{"model": "sound classifier", "dataset": "read English sentences (LibriTTS-R)", "train_examples": 15625, "noise_aug": 0.002, "n_mels": 64, "hop_length": 640, "input": "log_mel", "spec_augment": false, "win_length": 400, "targets": ["voice"], "num_classes": 2, "arch": "vit", "norm": "rmsnorm", "norm_position": "res_post", "activation": "gelu", "mlp_ratio": 2, "head_dim": 48, "fused_qkv": true, "bias": "all", "qk_norm": false, "parallel_block": false, "inner_norm": false, "moe": "soft", "drop_path": 0.1, "num_experts": 16, "moe_every": 2, "expert_mlp_ratio": 0.5, "slots_per_expert": 1, "shared_expert": false, "patch_size": [16, 4], "layers": 8, "width": 192, "positions": "learned", "pooling": "attention", "register_tokens": 8, "mixing": "mixup", "loss": "cross_entropy", "optimizer": "adamw", "lr": 0.002, "beta1": 0.9, "beta2": 0.999, "eps": 1e-08, "grad_clip": 0.5, "steps": 9600, "batch_size": 192, "epochs": 118.0, "lr_schedule": "step", "warmup_steps": 480, "weight_decay": 0.1}
Rows from expert 13 of block 5, named by matrix and row number. Rows with one number belong to one neuron. Each number is 200 + 20 x the weight over its row's rms, rounded and kept within 0 to 999. All counts start at 0. After the name is the row's rms in percent of the matrix's.
# up: expert up (model.blocks.5.mlp.up, 16x96x192), inputs 0-63
# down: expert down (model.blocks.5.mlp.down, 16x192x96, transposed), outputs 0-63
up.20,107,201,206,235,201,199,205,183,189,196,190,190,175,140,203,203,189,188,183,245,195,211,214,182,224,195,191,203,195,241,169,176,189,147,242,194,191,183,180,239,193,178,211,186,185,195,181,195,196,198,199,182,197,176,204,237,221,203,184,208,172,176,185,165,184
down.20,095,179,165,160,202,157,202,222,218,203,209,206,267,220,192,197,197,230,211,183,194,195,179,219,192,212,188,202,191,192,199,193,188,180,215,172,179,189,196,188,203,228,229,213,231,174,205,201,230,184,196,198,222,174,215,212,191,203,240,197,193,246,257,176,197
up.21,097,169,223,224,227,194,190,219,208,192,212,182,224,209,161,213,189,174,208,199,232,215,186,216,222,213,210,205,191,207,198,170,191,172,180,217,217,175,223,221,189,225,211,202,232,183,221,182,205,175,223,197,182,205,205,175,199,192,199,225,192,218,173,192,199
down.21,091,211,180,203,214,194,183,187,202,206,230,201,203,218,235,165,225,185,170,211,185,178,188,177,217,174,206,184,226,203,189,205,188,201,194,195,201,206,220,200,176,201,175,187,151,191,172,213,199,198,180,186,231,202,203,250,198,201,193,204,191,204,203,210,184
up.22,101,201,214,195,204,214,177,204,186,219,203,239,167,186,161,201,193,232,215,243,207,227,177,201,192,174,166,181,213,174,174,165,253,213,225,176,212,214,208,215,206,203,207,194,162,184,178,230,200,207,184,208,194,194,194,183,218,208,177,216,147,193,176,207,230
down.22,107,201,198,195,213,191,224,202,173,156,175,174,219,216,247,215,200,181,196,202,216,141,203,193,205,175,221,212,202,228,210,189,196,192,218,224,172,243,169,235,212,222,221,184,197,181,152,190,167,222,208,200,212,215,212,193,193,182,177,209,225,210,232,203,194
up.23,095,197,200,198,199,207,221,208,175,216,211,190,162,191,159,194,250,214,224,194,191,181,217,220,188,209,199,197,160,206,187,188,186,196,229,212,216,191,179,227,203,208,173,225,197,185,226,200,210,209,163,201,223,170,212,203,196,199,206,155,197,200,212,208,167
down.23,102,214,183,210,204,226,167,198,245,198,219,183,240,219,184,184,216,202,218,180,170,220,227,238,219,230,214,153,193,210,207,187,221,178,184,217,202,199,217,220,187,184,213,214,172,174,200,164,212,235,168,216,223,188,185,212,183,225,209,182,212,241,192,212,179
up.24,105,205,178,220,202,238,190,187,198,211,177,172,223,195,188,207,189,204,215,226,163,190,208,232,176,190,235,218,174,224,214,210,182,196,181,197,176,179,179,211,213,207,217,195,211,209,182,208,249,185,193,206,204,214,217,167,168,165,216,189,193,208,203,172,181
down.24,102,229,211,207,206,219,156,233,194,178,146,224,192,193,218,158,170,203,198,153,214,208,197,206,202,216,215,184,166,208,188,191,191,190,189,204,203,196,212,198,198,224,191,214,199,179,211,188,197,193,230,191,225,223,186,180,186,167,219,224,173,201,182,185,192
up.25,094,199,232,173,183,201,177,225,204,185,185,218,197,224,203,196,151,228,226,188,199,165,190,195,208,202,209,181,230,214,215,215,199,193,190,242,222,181,188,238,230,204,154,188,216,219,179,208,194,212,226,190,188,216,222,191,226,223,200,185,195,199,183,235,193
down.25,098,167,203,203,218,200,198,188,203,200,203,217,178,215,228,162,252,186,204,210,175,205,203,166,222,190,217,247,219,232,228,200,198,186,231,192,225,237,199,183,193,213,190,182,220,212,209,180,194,207,206,229,203,177,206,231,192,201,192,204,220,172,204,199,172
up.26,104,228,205,163,235,194,179,179,191,191,216,194,171,246,212,201,183,184,225,190,211,209,206,198,200,179,198,204,176,216,201,212,201,198,200,185,187,188,202,197,194,215,217,163,240,198,213,189,185,193,218,194,152,212,213,197,210,228,151,198,203,225,189,252,188
down.26,085,187,183,186,227,207,218,181,204,197,184,175,202,210,218,227,174,197,192,196,198,189,163,189,197,210,208,222,192,226,198,208,230,200,158,198,197,209,172,159,188,188,221,200,200,229,199,204,182,201,183,211,200,231,164,206,206,228,199,199,182,206,214,186,228
up.27,101,191,197,192,194,167,168,222,204,220,190,179,195,170,181,197,217,181,188,204,190,208,184,210,198,162,184,220,211,190,231,193,186,197,205,194,193,205,223,227,180,212,210,221,208,223,219,172,203,176,189,169,192,204,189,154,219,249,172,217,216,183,205,183,208
down.27,104,183,215,187,170,200,226,210,220,215,224,208,205,233,224,213,211,157,172,238,209,198,188,181,214,193,192,156,224,204,170,170,214,191,198,189,205,201,216,204,235,209,174,219,196,167,221,215,193,187,215,205,217,177,207,186,204,234,213,198,195,213,162,190,221
up.28,095,191,163,206,167,195,173,226,186,201,219,213,209,207,164,186,206,209,210,209,231,205,224,165,201,213,179,184,234,179,175,222,204,206,213,169,200,208,191,221,193,194,221,204,174,230,201,212,210,212,197,178,234,205,195,167,198,200,217,178,199,211,210,173,192
down.28,099,168,193,204,195,168,166,175,202,194,162,195,234,172,167,182,219,209,176,219,219,202,205,174,206,226,183,197,209,212,185,189,176,226,204,176,219,190,201,223,225,195,230,250,219,202,174,191,167,201,213,225,194,180,151,208,223,232,210,193,188,164,206,194,220
up.29,115,172,219,199,226,179,194,209,181,173,196,183,217,168,180,171,195,167,211,205,199,174,189,221,208,199,236,231,225,176,174,206,218,196,190,205,168,183,201,191,218,205,175,195,185,213,224,250,210,200,186,221,182,172,225,224,235,200,177,192,231,192,192,191,195
down.29,126,203,179,158,205,225,231,220,198,189,182,193,220,185,176,161,197,198,200,248,195,196,211,207,210,189,230,208,179,220,225,187,185,218,186,203,203,199,205,194,198,175,192,203,209,189,220,225,226,171,196,210,158,185,193,183,198,211,198,206,183,223,205,178,185
up.30,105,221,199,190,217,190,230,202,203,204,218,208,177,207,209,167,232,217,196,185,211,193,226,187,181,200,197,161,235,205,190,198,198,219,176,179,203,182,207,193,216,210,213,189,216,178,199,183,171,196,186,220,203,187,186,185,206,202,145,196,173,182,192,212,202
down.30,100,223,223,200,169,213,224,180,182,200,221,188,222,214,191,218,220,238,209,184,218,172,182,165,221,199,198,174,217,204,232,221,174,208,210,203,257,189,166,222,207,178,222,211,218,186,178,200,217,187,211,194,154,194,210,200,187,202,181,185,210,245,211,223,209
up.31,097,205,182,246,174,211,228,184,221,191,234,195,211,235,207,196,222,204,166,172,196,155,218,217,195,167,216,197,209,210,220,226,210,201,201,216,186,189,182,198,233,202,195,157,233,211,174,174,203,220,197,185,198,209,207,179,203,197,174,221,189,203,193,206,203
down.31,089,197,190,213,179,218,208,245,207,168,218,184,230,184,226,217,177,199,209,184,212,230,199,185,177,182,227,229,202,196,197,173,221,196,172,208,212,206,196,172,185,182,230,193,216,176,199,184,217,215,206,224,209,187,235,184,195,207,188,207,191,212,177,226,195
up.32,102,173,219,211,176,178,222,169,188,211,202,211,202,184,167,238,188,197,205,187,210,181,189,208,211,181,201,191,204,215,170,182,170,185,155,218,170,178,205,178,208,191,210,228,204,190,210,196,226,237,200,213,197,225,210,165,210,201,226,215,206,226,174,217,166
down.32,092,193,192,211,211,201,198,161,176,230,184,194,197,195,188,190,207,211,215,231,239,196,207,188,211,225,198,179,162,188,209,216,191,208,207,187,196,218,181,233,175,191,226,184,241,154,205,230,206,173,190,188,184,228,199,211,216,156,226,222,215,182,200,195,216
up.33,100,188,207,210,197,209,173,198,199,183,187,196,179,219,209,197,208,170,225,208,166,162,252,204,167,196,200,190,203,212,158,212,195,166,201,179,158,186,219,188,199,162,174,167,187,146,177,214,175,184,163,175,197,186,195,186,200,149,196,212,208,191,184,177,241
down.33,105,236,173,239,189,184,169,210,192,230,220,207,179,195,187,235,158,193,206,208,197,208,160,239,197,198,191,188,163,191,180,229,198,186,201,173,207,196,199,192,173,186,201,174,249,177,218,211,199,189,197,213,223,207,204,219,226,173,221,214,193,186,184,194,211
up.34,096,195,171,228,205,194,190,204,200,186,178,216,176,180,207,190,194,190,222,195,220,181,196,170,195,210,206,225,177,188,169,183,200,181,212,237,186,252,224,206,218,253,202,198,200,171,202,196,248,229,188,196,238,224,199,225,171,199,225,182,233,221,188,200,185
down.34,106,186,213,213,221,224,216,167,192,209,210,212,224,161,206,227,202,192,218,221,178,216,203,199,187,179,183,173,230,203,169,187,218,238,161,197,215,202,226,172,217,225,197,252,225,199,226,212,174,185,221,197,215,208,222,183,203,197,200,209,151,178,219,183,185
up.35,095,164,205,177,191,203,162,199,142,211,157,204,206,219,208,211,201,220,208,213,180,227,185,219,235,189,203,203,265,200,215,224,221,181,199,190,198,185,222,189,194,176,196,190,211,176,214,208,176,178,195,182,232,199,181,173,208,213,202,211,200,193,191,205,180
down.35,100,217,223,168,187,199,198,195,211,198,242,180,186,228,177,178,177,208,204,250,215,239,165,213,216,203,185,161,195,183,176,161,216,177,225,222,213,180,213,222,157,215,173,190,204,204,218,249,212,195,220,194,215,208,203,192,172,201,214,211,201,176,229,178,207
up.36,100,197,222,217,201,173,207,200,221,219,222,176,178,196,226,192,196,201,161,207,233,191,185,198,204,213,224,208,255,159,228,201,174,184,208,185,183,190,172,237,193,164,234,197,207,243,187,190,185,202,189,239,192,193,233,205,190,166,187,176,190,203,191,197,199
down.36,105,201,203,215,172,224,206,233,153,193,194,215,215,200,200,203,177,174,190,195,178,181,191,201,181,175,204,191,209,225,181,197,197,189,188,177,191,176,200,187,195,201,199,202,190,222,172,228,181,180,210,192,187,212,203,197,216,199,206,197,180,226,192,157,219
up.37,104,200,217,178,184,218,221,229,221,191,193,208,244,182,211,191,193,224,205,176,192,222,176,209,193,179,238,188,235,234,207,238,171,163,173,199,199,209,162,234,170,219,205,222,196,184,204,236,170,195,182,211,199,195,170,184,204,203,223,214,202,199,224,219,202
down.37,098,169,201,166,183,200,203,174,211,198,205,221,178,213,228,169,219,196,229,214,191,233,203,241,171,234,199,221,226,203,201,212,197,195,167,202,191,189,185,195,206,194,188,210,180,210,181,182,181,224,187,219,181,218,219,208,235,188,226,193,208,198,209,219,226
up.38,095,190,220,229,176,164,217,208,238,185,217,226,226,198,215,214,193,198,212,227,198,203,225,205,207,207,203,190,200,169,203,185,225,196,212,242,193,229,200,222,223,196,213,219,216,177,226,186,180,202,228,202,227,205,209,196,220,178,213,174,230,193,200,184,206
down.38,108,238,194,188,161,170,182,212,224,210,193,203,174,168,174,220,198,202,215,228,165,234,226,209,186,232,192,200,245,188,211,201,195,219,201,213,205,212,205,176,169,189,199,221,179,203,192,204,211,209,198,189,202,200,213,207,190,229,183,200,224,191,230,154,173
up.39,099,178,193,180,200,150,230,230,215,157,201,162,230,173,198,193,182,192,224,215,172,173,246,221,172,206,201,200,190,199,207,192,233,208,190,178,211,200,227,204,199,213,190,194,218,223,231,206,190,201,227,184,199,171,221,229,222,209,198,211,215,192,218,204,218
down.39,089,237,227,160,222,189,185,233,211,197,191,169,168,203,205,191,183,174,157,175,227,237,208,218,231,206,217,203,216,196,195,153,189,163,182,210,194,190,192,217,196,187,184,225,203,222,208,215,204,206,178,200,175,207,223,240,214,211,202,179,231,216,199,164,221
up.40,093,247,210,153,172,202,154,222,207,187,175,211,207,199,207,188,196,192,204,168,176,199,164,205,204,195,201,169,220,207,204,168,184,206,221,224,195,191,175,169,191,177,229,223,192,217,196,170,226,178,194,201,187,173,228,226,212,198,181,178,202,218,205,197,216
down.40,107,202,193,175,227,196,180,177,160,205,198,201,190,233,193,167,188,211,204,210,219,201,194,221,228,231,222,185,210,223,205,222,203,208,187,234,208,187,173,170,174,187,177,209,194,211,208,158,176,181,195,210,192,188,220,198,183,205,195,167,164,213,204,243,202
up.41,102,169,188,194,184,197,202,170,204,238,170,227,181,201,186,179,213,200,205,202,181,189,223,187,195,189,190,228,226,218,187,196,171,218,178,216,179,178,221,210,169,143,202,207,211,201,215,204,190,186,179,154,196,220,193,182,173,180,175,190,179,237,166,226,167
down.41,098,186,207,186,219,202,180,202,196,184,231,221,208,202,204,225,227,207,178,219,227,195,187,170,212,195,201,181,227,237,205,213,229,192,167,202,238,202,208,186,197,197,182,203,205,221,203,216,207,168,176,252,210,189,208,212,179,198,175,168,226,220,212,184,174
up.42,099,187,188,200,203,194,213,182,209,197,198,167,199,214,179,208,166,212,180,192,190,210,215,152,191,225,181,165,211,208,219,228,181,208,196,181,195,225,199,182,177,174,185,179,209,183,199,185,211,210,211,205,176,225,222,185,201,205,200,206,195,241,229,189,194
down.42,105,218,208,162,219,209,200,213,191,211,220,206,225,207,212,189,199,194,179,218,192,207,180,209,213,206,224,186,182,200,193,194,215,205,170,186,199,187,163,204,156,207,216,233,162,168,200,179,210,199,203,185,233,208,205,197,221,182,243,200,190,226,229,192,199
up.43,096,227,216,191,199,218,186,196,176,199,207,204,174,228,224,201,225,177,159,209,218,198,202,181,193,230,187,178,210,224,194,205,213,185,190,201,184,192,177,206,174,245,209,212,212,217,198,184,202,188,189,181,177,202,193,219,195,212,185,219,240,190,172,209,202
down.43,108,222,211,220,233,233,211,223,191,191,206,194,184,193,174,199,186,238,207,228,211,241,231,163,212,188,219,223,187,189,156,217,212,192,206,185,198,198,226,212,197,210,185,212,189,189,210,184,180,215,220,217,208,203,182,181,207,157,213,195,212,179,237,216,182
up.44,102,181,219,186,216,191,193,200,198,207,184,201,231,219,210,211,168,198,180,189,188,202,200,195,237,208,204,184,194,183,213,210,205,168,179,165,207,185,221,143,209,177,208,222,198,192,171,183,182,206,183,160,191,212,176,171,198,174,216,199,211,183,180,219,218
down.44,098,212,205,208,225,206,162,213,192,173,201,188,223,184,215,236,208,232,188,189,188,173,199,210,191,217,198,234,196,170,209,194,223,239,185,192,224,195,237,185,205,206,222,153,191,213,228,191,191,194,216,186,212,188,152,217,176,199,209,202,153,211,216,167,191
up.45,102,134,178,254,192,193,203,214,197,186,187,215,167,174,207,211,232,197,186,199,186,215,246,178,196,213,182,203,185,227,173,195,188,171,194,207,189,198,199,197,176,209,201,213,206,221,182,220,168,213,227,213,230,208,197,248,187,198,195,189,187,227,199,196,208
down.45,100,158,193,235,212,151,216,214,150,216,200,179,190,211,179,205,195,191,190,176,174,168,182,227,207,222,194,172,212,173,232,238,169,188,190,187,182,224,168,198,188,194,178,211,201,216,172,185,211,213,178,183,224,182,171,214,189,195,204,194,186,177,165,175,210
up.46,102,210,173,210,166,193,230,200,192,217,200,256,198,217,218,173,200,179,187,228,221,237,209,169,203,218,190,183,158,165,188,225,211,169,185,192,193,226,195,235,207,164,222,196,208,196,195,234,211,181,203,212,182,218,214,257,215,199,241,199,189,202,200,196,208
down.46,106,230,222,194,192,199,192,233,191,195,177,212,192,194,174,227,194,206,216,205,183,179,173,187,212,175,194,196,189,202,201,215,209,152,192,194,203,208,225,154,165,195,198,172,203,226,176,220,208,217,213,189,194,160,166,230,207,199,176,214,224,226,205,245,176
up.47,095,221,220,218,184,140,187,205,186,194,175,208,159,217,180,200,198,192,192,214,186,177,222,158,210,224,178,168,202,214,236,203,202,207,188,205,211,179,216,208,225,213,196,188,231,165,231,207,178,197,202,203,181,207,199,206,215,177,221,199,223,210,222,211,210
down.47,103,187,214,243,211,167,175,201,224,226,221,199,187,212,221,173,205,225,230,223,198,217,207,190,188,182,201,204,217,211,183,227,210,173,233,186,205,196,179,176,228,181,191,191,239,193,190,213,168,236,177,177,203,186,220,183,189,196,225,202,186,215,180,228,202
up.48,104,196,208,212,185,204,243,190,187,213,168,197,176,170,206,190,197,189,191,159,172,193,196,197,184,192,200,244,191,161,177,211,175,175,230,189,194,203,226,228,161,224,165,170,206,182,204,213,228,203,245,179,238,213,214,216,216,212,233,196,226,194,178,199,206
down.48,100,182,228,228,197,169,170,220,181,198,205,229,190,199,170,188,193,182,204,165,161,180,205,201,179,160,219,209,198,181,208,204,196,179,220,225,200,189,187,173,188,205,187,193,200,219,247,208,202,224,198,224,197,171,219,196,219,238,224,176,204,196,182,230,173
up.49,103,201,192,207,186,186,189,192,198,188,195,183,228,179,218,220,224,185,236,195,220,229,196,219,182,205,204,217,172,212,201,171,175,185,189,147,224,205,202,163,179,234,237,217,167,220,205,242,202,197,199,201,193,161,230,193,169,191,182,192,216,235,187,204,209
down.49,104,225,213,203,206,225,189,215,201,196,211,186,205,196,191,195,193,206,171,169,150,203,209,191,217,183,156,193,186,203,182,219,230,209,242,232,175,202,187,185,210,214,208,190,199,174,236,215,252,179,190,185,211,202,195,183,194,169,193,218,177,197,210,171,216
up.50,092,215,194,202,141,224,176,212,195,226,206,211,198,212,232,175,200,191,232,217,229,197,183,200,231,191,201,218,210,207,192,191,210,181,197,260,222,197,193,181,171,178,225,186,204,199,212,169,228,217,201,214,200,181,187,203,169,178,215,188,180,192,204,161,190
down.50,101,201,187,204,150,206,188,221,227,177,204,159,201,220,138,191,208,213,198,204,192,208,203,214,167,217,201,217,181,233,213,163,175,230,208,165,208,217,198,199,206,196,191,202,203,182,207,156,221,172,200,223,187,219,180,192,201,207,234,234,194,219,208,204,193
up.51,096,204,204,231,178,219,195,178,189,196,222,204,215,260,233,233,220,188,206,199,201,204,180,228,177,224,191,172,216,195,192,184,217,218,204,184,214,178,209,206,174,230,209,230,174,199,233,204,193,214,194,192,203,222,206,208,205,192,202,203,193,236,237,203,208
down.51,097,203,153,174,212,213,202,211,203,208,212,175,224,195,228,214,211,212,188,201,179,198,176,223,182,202,209,204,163,223,217,161,200,182,169,215,188,186,242,162,177,188,223,196,208,229,191,227,194,209,197,221,228,212,213,189,201,178,177,197,228,190,198,226,225
up.52,110,217,221,194,224,172,215,220,194,240,211,233,209,202,216,222,180,184,204,210,220,185,235,197,202,204,203,183,180,178,187,209,180,209,231,215,202,219,232,219,251,186,211,191,190,215,179,261,201,192,238,189,222,216,208,206,166,188,152,194,197,187,205,185,177
down.52,101,171,234,175,202,201,192,194,201,195,216,178,210,212,233,181,166,229,199,225,222,204,205,190,168,206,199,195,177,185,167,200,248,216,207,184,200,231,185,222,215,212,202,219,224,172,165,232,221,191,205,186,216,191,208,190,199,163,223,194,198,182,176,213,200
up.53,099,196,189,248,230,161,212,214,205,194,141,195,222,210,203,225,200,159,194,218,217,216,195,209,200,203,193,203,221,205,212,206,207,167,194,193,202,202,210,178,191,158,208,196,195,217,234,185,187,220,190,212,218,210,227,154,199,225,225,180,208,211,212,201,187
down.53,098,192,158,189,184,206,199,206,166,226,211,234,217,168,207,211,208,237,178,209,218,181,195,187,204,223,194,224,183,243,206,203,206,212,228,194,185,214,201,198,227,205,182,253,196,193,200,231,185,161,185,235,192,203,208,243,230,209,174,228,210,227,214,211,212
up.54,100,178,188,202,201,204,179,208,180,211,190,247,212,167,196,227,183,173,201,207,216,203,221,179,208,264,197,227,208,178,215,227,158,213,214,163,191,245,208,182,196,194,181,229,192,197,172,204,244,212,167,232,234,200,182,207,240,201,186,182,228,197,223,194,223
down.54,099,195,202,200,163,195,196,184,175,220,234,195,170,196,208,181,203,161,197,204,182,194,172,184,231,197,165,204,218,211,202,201,188,196,208,226,211,224,215,182,215,208,176,207,193,203,173,180,234,193,205,225,188,220,175,196,193,215,192,140,197,196,203,183,209
up.55,098,163,187,226,193,189,212,197,190,199,189,229,210,166,201,197,173,193,201,211,191,202,195,213,197,217,244,188,206,200,184,221,210,204,176,198,181,175,201,192,183,194,205,226,260,186,209,204,184,197,211,145,205,189,189,172,216,232,186,201,195,227,190,212,208
down.55,096,187,215,181,165,220,249,186,212,174,194,215,218,147,205,219,229,211,167,198,194,188,206,231,228,186,216,220,183,166,186,184,235,215,212,160,199,229,164,240,224,219,231,214,200,191,190,209,172,212,215,213,189,187,203,180,185,212,195,195,196,198,194,207,202
up.56,096,199,200,176,256,212,202,202,211,205,190,209,197,201,225,195,217,198,197,173,191,197,218,208,185,178,220,222,220,222,222,189,217,217,214,245,186,182,202,186,243,195,183,214,181,206,167,184,200,221,177,185,200,213,192,180,182,218,187,200,168,177,201,188,204
down.56,105,212,224,223,218,224,188,215,155,191,202,181,169,220,200,181,208,196,205,220,189,189,184,197,203,205,185,212,191,195,188,236,214,188,181,192,161,210,168,213,188,201,235,211,191,165,214,197,198,236,200,188,209,181,202,187,213,177,157,233,196,201,225,179,228
up.57,094,217,222,185,214,201,166,213,207,251,200,202,244,206,201,165,233,188,167,188,187,189,213,233,223,221,153,191,203,215,193,230,215,214,175,182,226,210,196,177,187,159,218,218,205,202,192,216,182,209,166,209,197,218,209,225,229,198,212,201,226,212,159,215,184
down.57,093,189,198,176,188,164,178,226,215,184,196,167,199,201,175,197,171,171,221,225,195,229,169,215,176,184,198,195,215,193,215,221,193,180,213,183,197,207,219,241,215,238,201,193,215,193,181,206,182,171,199,188,186,182,230,183,174,198,199,199,169,218,181,202,214
up.58,097,204,189,187,163,195,178,195,211,223,221,219,203,211,225,211,191,226,236,208,185,213,213,161,229,191,158,197,216,200,223,190,214,193,203,185,213,192,182,206,196,172,191,227,208,237,191,186,189,154,195,171,150,215,190,216,148,195,184,185,183,201,192,207,237
down.58,101,209,220,173,222,182,225,192,203,168,210,227,205,204,195,197,206,171,196,207,199,228,194,222,177,197,204,208,174,212,217,189,212,197,208,218,157,191,241,210,209,212,209,187,216,202,208,232,171,191,197,204,230,218,172,216,198,211,184,175,221,190,178,173,237
up.59,105,190,246,181,190,196,178,204,212,188,187,210,175,213,211,224,226,209,202,183,199,200,228,203,201,205,210,190,209,181,171,171,196,235,166,203,169,196,176,227,178,210,188,177,214,197,224,178,181,186,194,188,212,187,195,190,191,186,187,203,179,175,192,198,208
down.59,105,196,194,200,153,254,200,173,229,211,197,186,221,178,221,215,175,209,172,222,170,193,199,247,166,214,196,194,215,180,195,169,217,163,186,197,191,156,216,236,218,175,172,185,221,208,182,201,192,214,229,202,195,197,200,209,187,173,210,181,243,203,197,179,216
up.60,102,212,212,192,204,197,193,197,223,214,214,220,238,183,197,182,175,185,199,198,218,190,194,203,176,202,200,219,152,235,176,175,174,211,201,230,168,229,149,178,220,220,195,220,203,193,182,229,218,162,224,190,195,204,214,198,204,196,235,159,190,195,191,179,178
down.60,102,199,159,198,189,219,199,176,164,193,199,205,217,198,195,187,185,163,200,215,201,190,190,216,195,204,195,182,211,222,186,204,250,187,191,217,184,206,200,196,204,211,186,203,221,212,206,207,216,210,190,178,173,203,203,230,185,189,190,169,228,206,209,245,213
up.61,096,233,222,193,161,193,193,183,232,209,185,233,181,202,214,176,231,186,235,196,200,205,178,198,147,164,220,215,199,234,189,194,215,214,209,200,205,181,190,197,170,189,204,217,212,212,197,199,195,195,197,219,204,202,199,176,211,189,247,179,158,200,214,181,205
down.61,095,224,212,208,186,234,216,209,217,203,198,196,200,196,181,195,255,203,210,227,213,186,202,217,212,241,181,206,196,195,200,202,202,212,205,216,240,188,183,212,200,217,216,207,233,199,158,192,205,194,187,188,202,184,205,226,167,216,203,211,196,219,247,192,196
up.62,102,198,199,232,205,178,163,183,189,172,260,198,211,208,185,196,264,195,182,217,189,184,213,190,180,214,189,229,166,169,188,206,188,207,211,222,207,165,205,200,214,200,219,173,215,202,154,176,194,208,218,190,194,192,189,188,204,156,182,228,153,226,203,170,201
down.62,097,193,228,197,223,214,211,204,184,216,224,181,222,185,213,203,174,200,185,216,199,195,189,189,173,186,198,196,221,248,215,228,214,177,217,208,224,187,211,193,197,202,223,203,173,192,200,200,241,248,222,184,210,192,185,189,186,168,213,193,201,194,219,179,165
up.63,096,205,186,186,198,216,204,212,232,196,230,171,201,221,183,210,198,164,181,187,189,193,204,182,237,230,171,193,213,180,202,197,185,200,162,230,197,169,223,190,193,199,224,225,204,223,198,217,175,174,206,203,211,224,193,181,202,191,186,242,210,203,194,147,188
down.63,102,186,229,208,198,196,220,199,194,191,204,184,185,232,210,191,194,197,187,207,169,209,219,158,213,223,192,217,201,214,180,202,200,168,198,208,187,198,209,214,205,218,184,217,188,196,197,197,201,156,229,195,246,163,205,202,199,185,213,240,216,194,201,201,220
up.64,101,201,216,210,213,232,251,181,194,219,215,230,215,180,215,194,184,210,182,172,232,180,225,203,209,193,180,178,191,232,189,215,209,203,157,203,209,181,196,190,199,210,205,228,197,228,186,192,192,212,189,214,202,183,192,197,172,187,190,201,226,200,232,198,177
down.64,107,193,177,199,190,213,211,209,190,170,196,179,155,202,196,171,196,199,231,211,184,206,202,201,221,236,200,214,207,186,161,190,234,185,199,230,184,172,215,177,199,211,226,177,229,211,176,204,193,188,218,194,147,216,178,185,170,201,223,200,190,212,185,187,194
up.65,098,170,199,201,200,221,174,194,189,197,223,209,196,215,206,173,189,212,178,197,184,206,200,218,236,157,217,194,199,220,217,139,196,198,217,216,209,191,172,150,218,212,216,191,167,189,179,236,136,220,207,222,220,181,211,225,202,191,200,207,202,213,211,208,221
down.65,102,186,181,203,158,186,210,202,217,170,223,215,233,213,227,179,162,197,181,179,196,218,202,188,167,154,214,170,192,204,174,178,219,193,211,191,217,190,172,199,184,184,156,197,205,172,178,182,204,173,198,163,196,230,190,210,214,197,189,235,180,188,173,187,182
up.66,102,182,175,210,224,212,207,191,204,206,186,199,211,196,177,216,206,188,244,176,236,206,205,195,202,190,181,225,177,215,206,180,174,230,215,194,176,193,238,204,191,216,167,212,240,202,227,199,207,244,195,183,192,201,172,189,191,175,212,219,211,193,173,189,187
down.66,106,232,199,187,240,175,182,187,185,195,219,201,191,191,160,210,168,196,175,212,202,196,207,206,182,215,187,190,194,168,190,229,184,207,195,222,210,164,205,217,149,224,151,181,252,183,197,212,186,175,205,192,197,223,205,203,217,178,182,221,194,194,205,139,208
up.67,102,176,189,195,210,196,195,162,188,185,228,202,187,213,211,225,199,183,203,196,209,205,183,232,189,215,187,201,222,192,206,215,217,221,202,234,217,223,207,174,185,194,180,216,176,206,198,191,211,214,165,207,242,170,198,167,200,210,205,176,209,251,156,196,191
down.67,101,212,187,231,180,187,202,203,188,171,200,196,210,187,198,174,205,186,163,219,195,203,224,227,212,195,186,176,217,187,218,182,211,212,174,172,178,223,187,160,200,194,203,229,201,247,195,202,195,224,237,197,229,176,219,190,192,174,188,219,194,185,209,186,189
up.68,103,181,211,190,212,193,177,202,194,214,185,175,201,180,208,194,174,193,197,175,191,214,214,215,210,186,203,192,194,191,185,213,215,198,197,183,222,185,206,186,222,229,196,179,157,199,223,210,222,212,224,218,226,168,201,190,212,198,173,213,189,215,200,187,218
down.68,099,247,159,206,191,202,188,221,192,211,212,205,226,153,188,190,222,204,209,171,186,193,212,222,182,161,214,227,215,210,234,246,177,228,168,194,172,207,210,198,178,181,198,239,199,233,209,216,191,191,201,223,211,219,208,187,157,211,224,235,190,180,184,199,222
up.69,105,211,245,225,187,192,198,185,212,185,189,239,183,203,186,203,205,207,215,169,173,199,206,208,204,205,190,194,248,203,208,194,162,170,192,195,218,184,216,195,212,199,185,198,176,215,196,163,200,186,195,207,211,215,149,232,194,189,162,229,213,191,216,187,198
down.69,100,179,195,200,176,188,193,207,171,210,193,217,232,164,207,221,186,220,201,177,213,226,204,189,184,171,209,179,201,230,201,220,186,204,200,191,216,207,184,193,187,194,201,217,203,197,170,198,181,166,202,179,210,196,216,240,241,222,174,194,183,224,219,191,202
up.70,094,211,205,192,201,218,175,197,179,191,219,195,204,204,185,223,205,168,221,205,243,209,190,215,194,204,171,178,190,223,239,156,179,210,181,189,210,189,210,207,182,185,196,184,212,217,198,174,200,197,131,203,196,187,193,193,182,203,239,223,231,202,170,212,201
down.70,099,195,195,209,157,192,204,189,234,218,211,220,182,195,223,188,193,197,208,184,219,195,234,199,201,200,181,191,209,197,194,206,222,210,213,248,217,158,213,161,226,202,200,190,188,188,197,224,188,176,213,208,160,215,213,172,194,190,164,193,189,192,173,211,177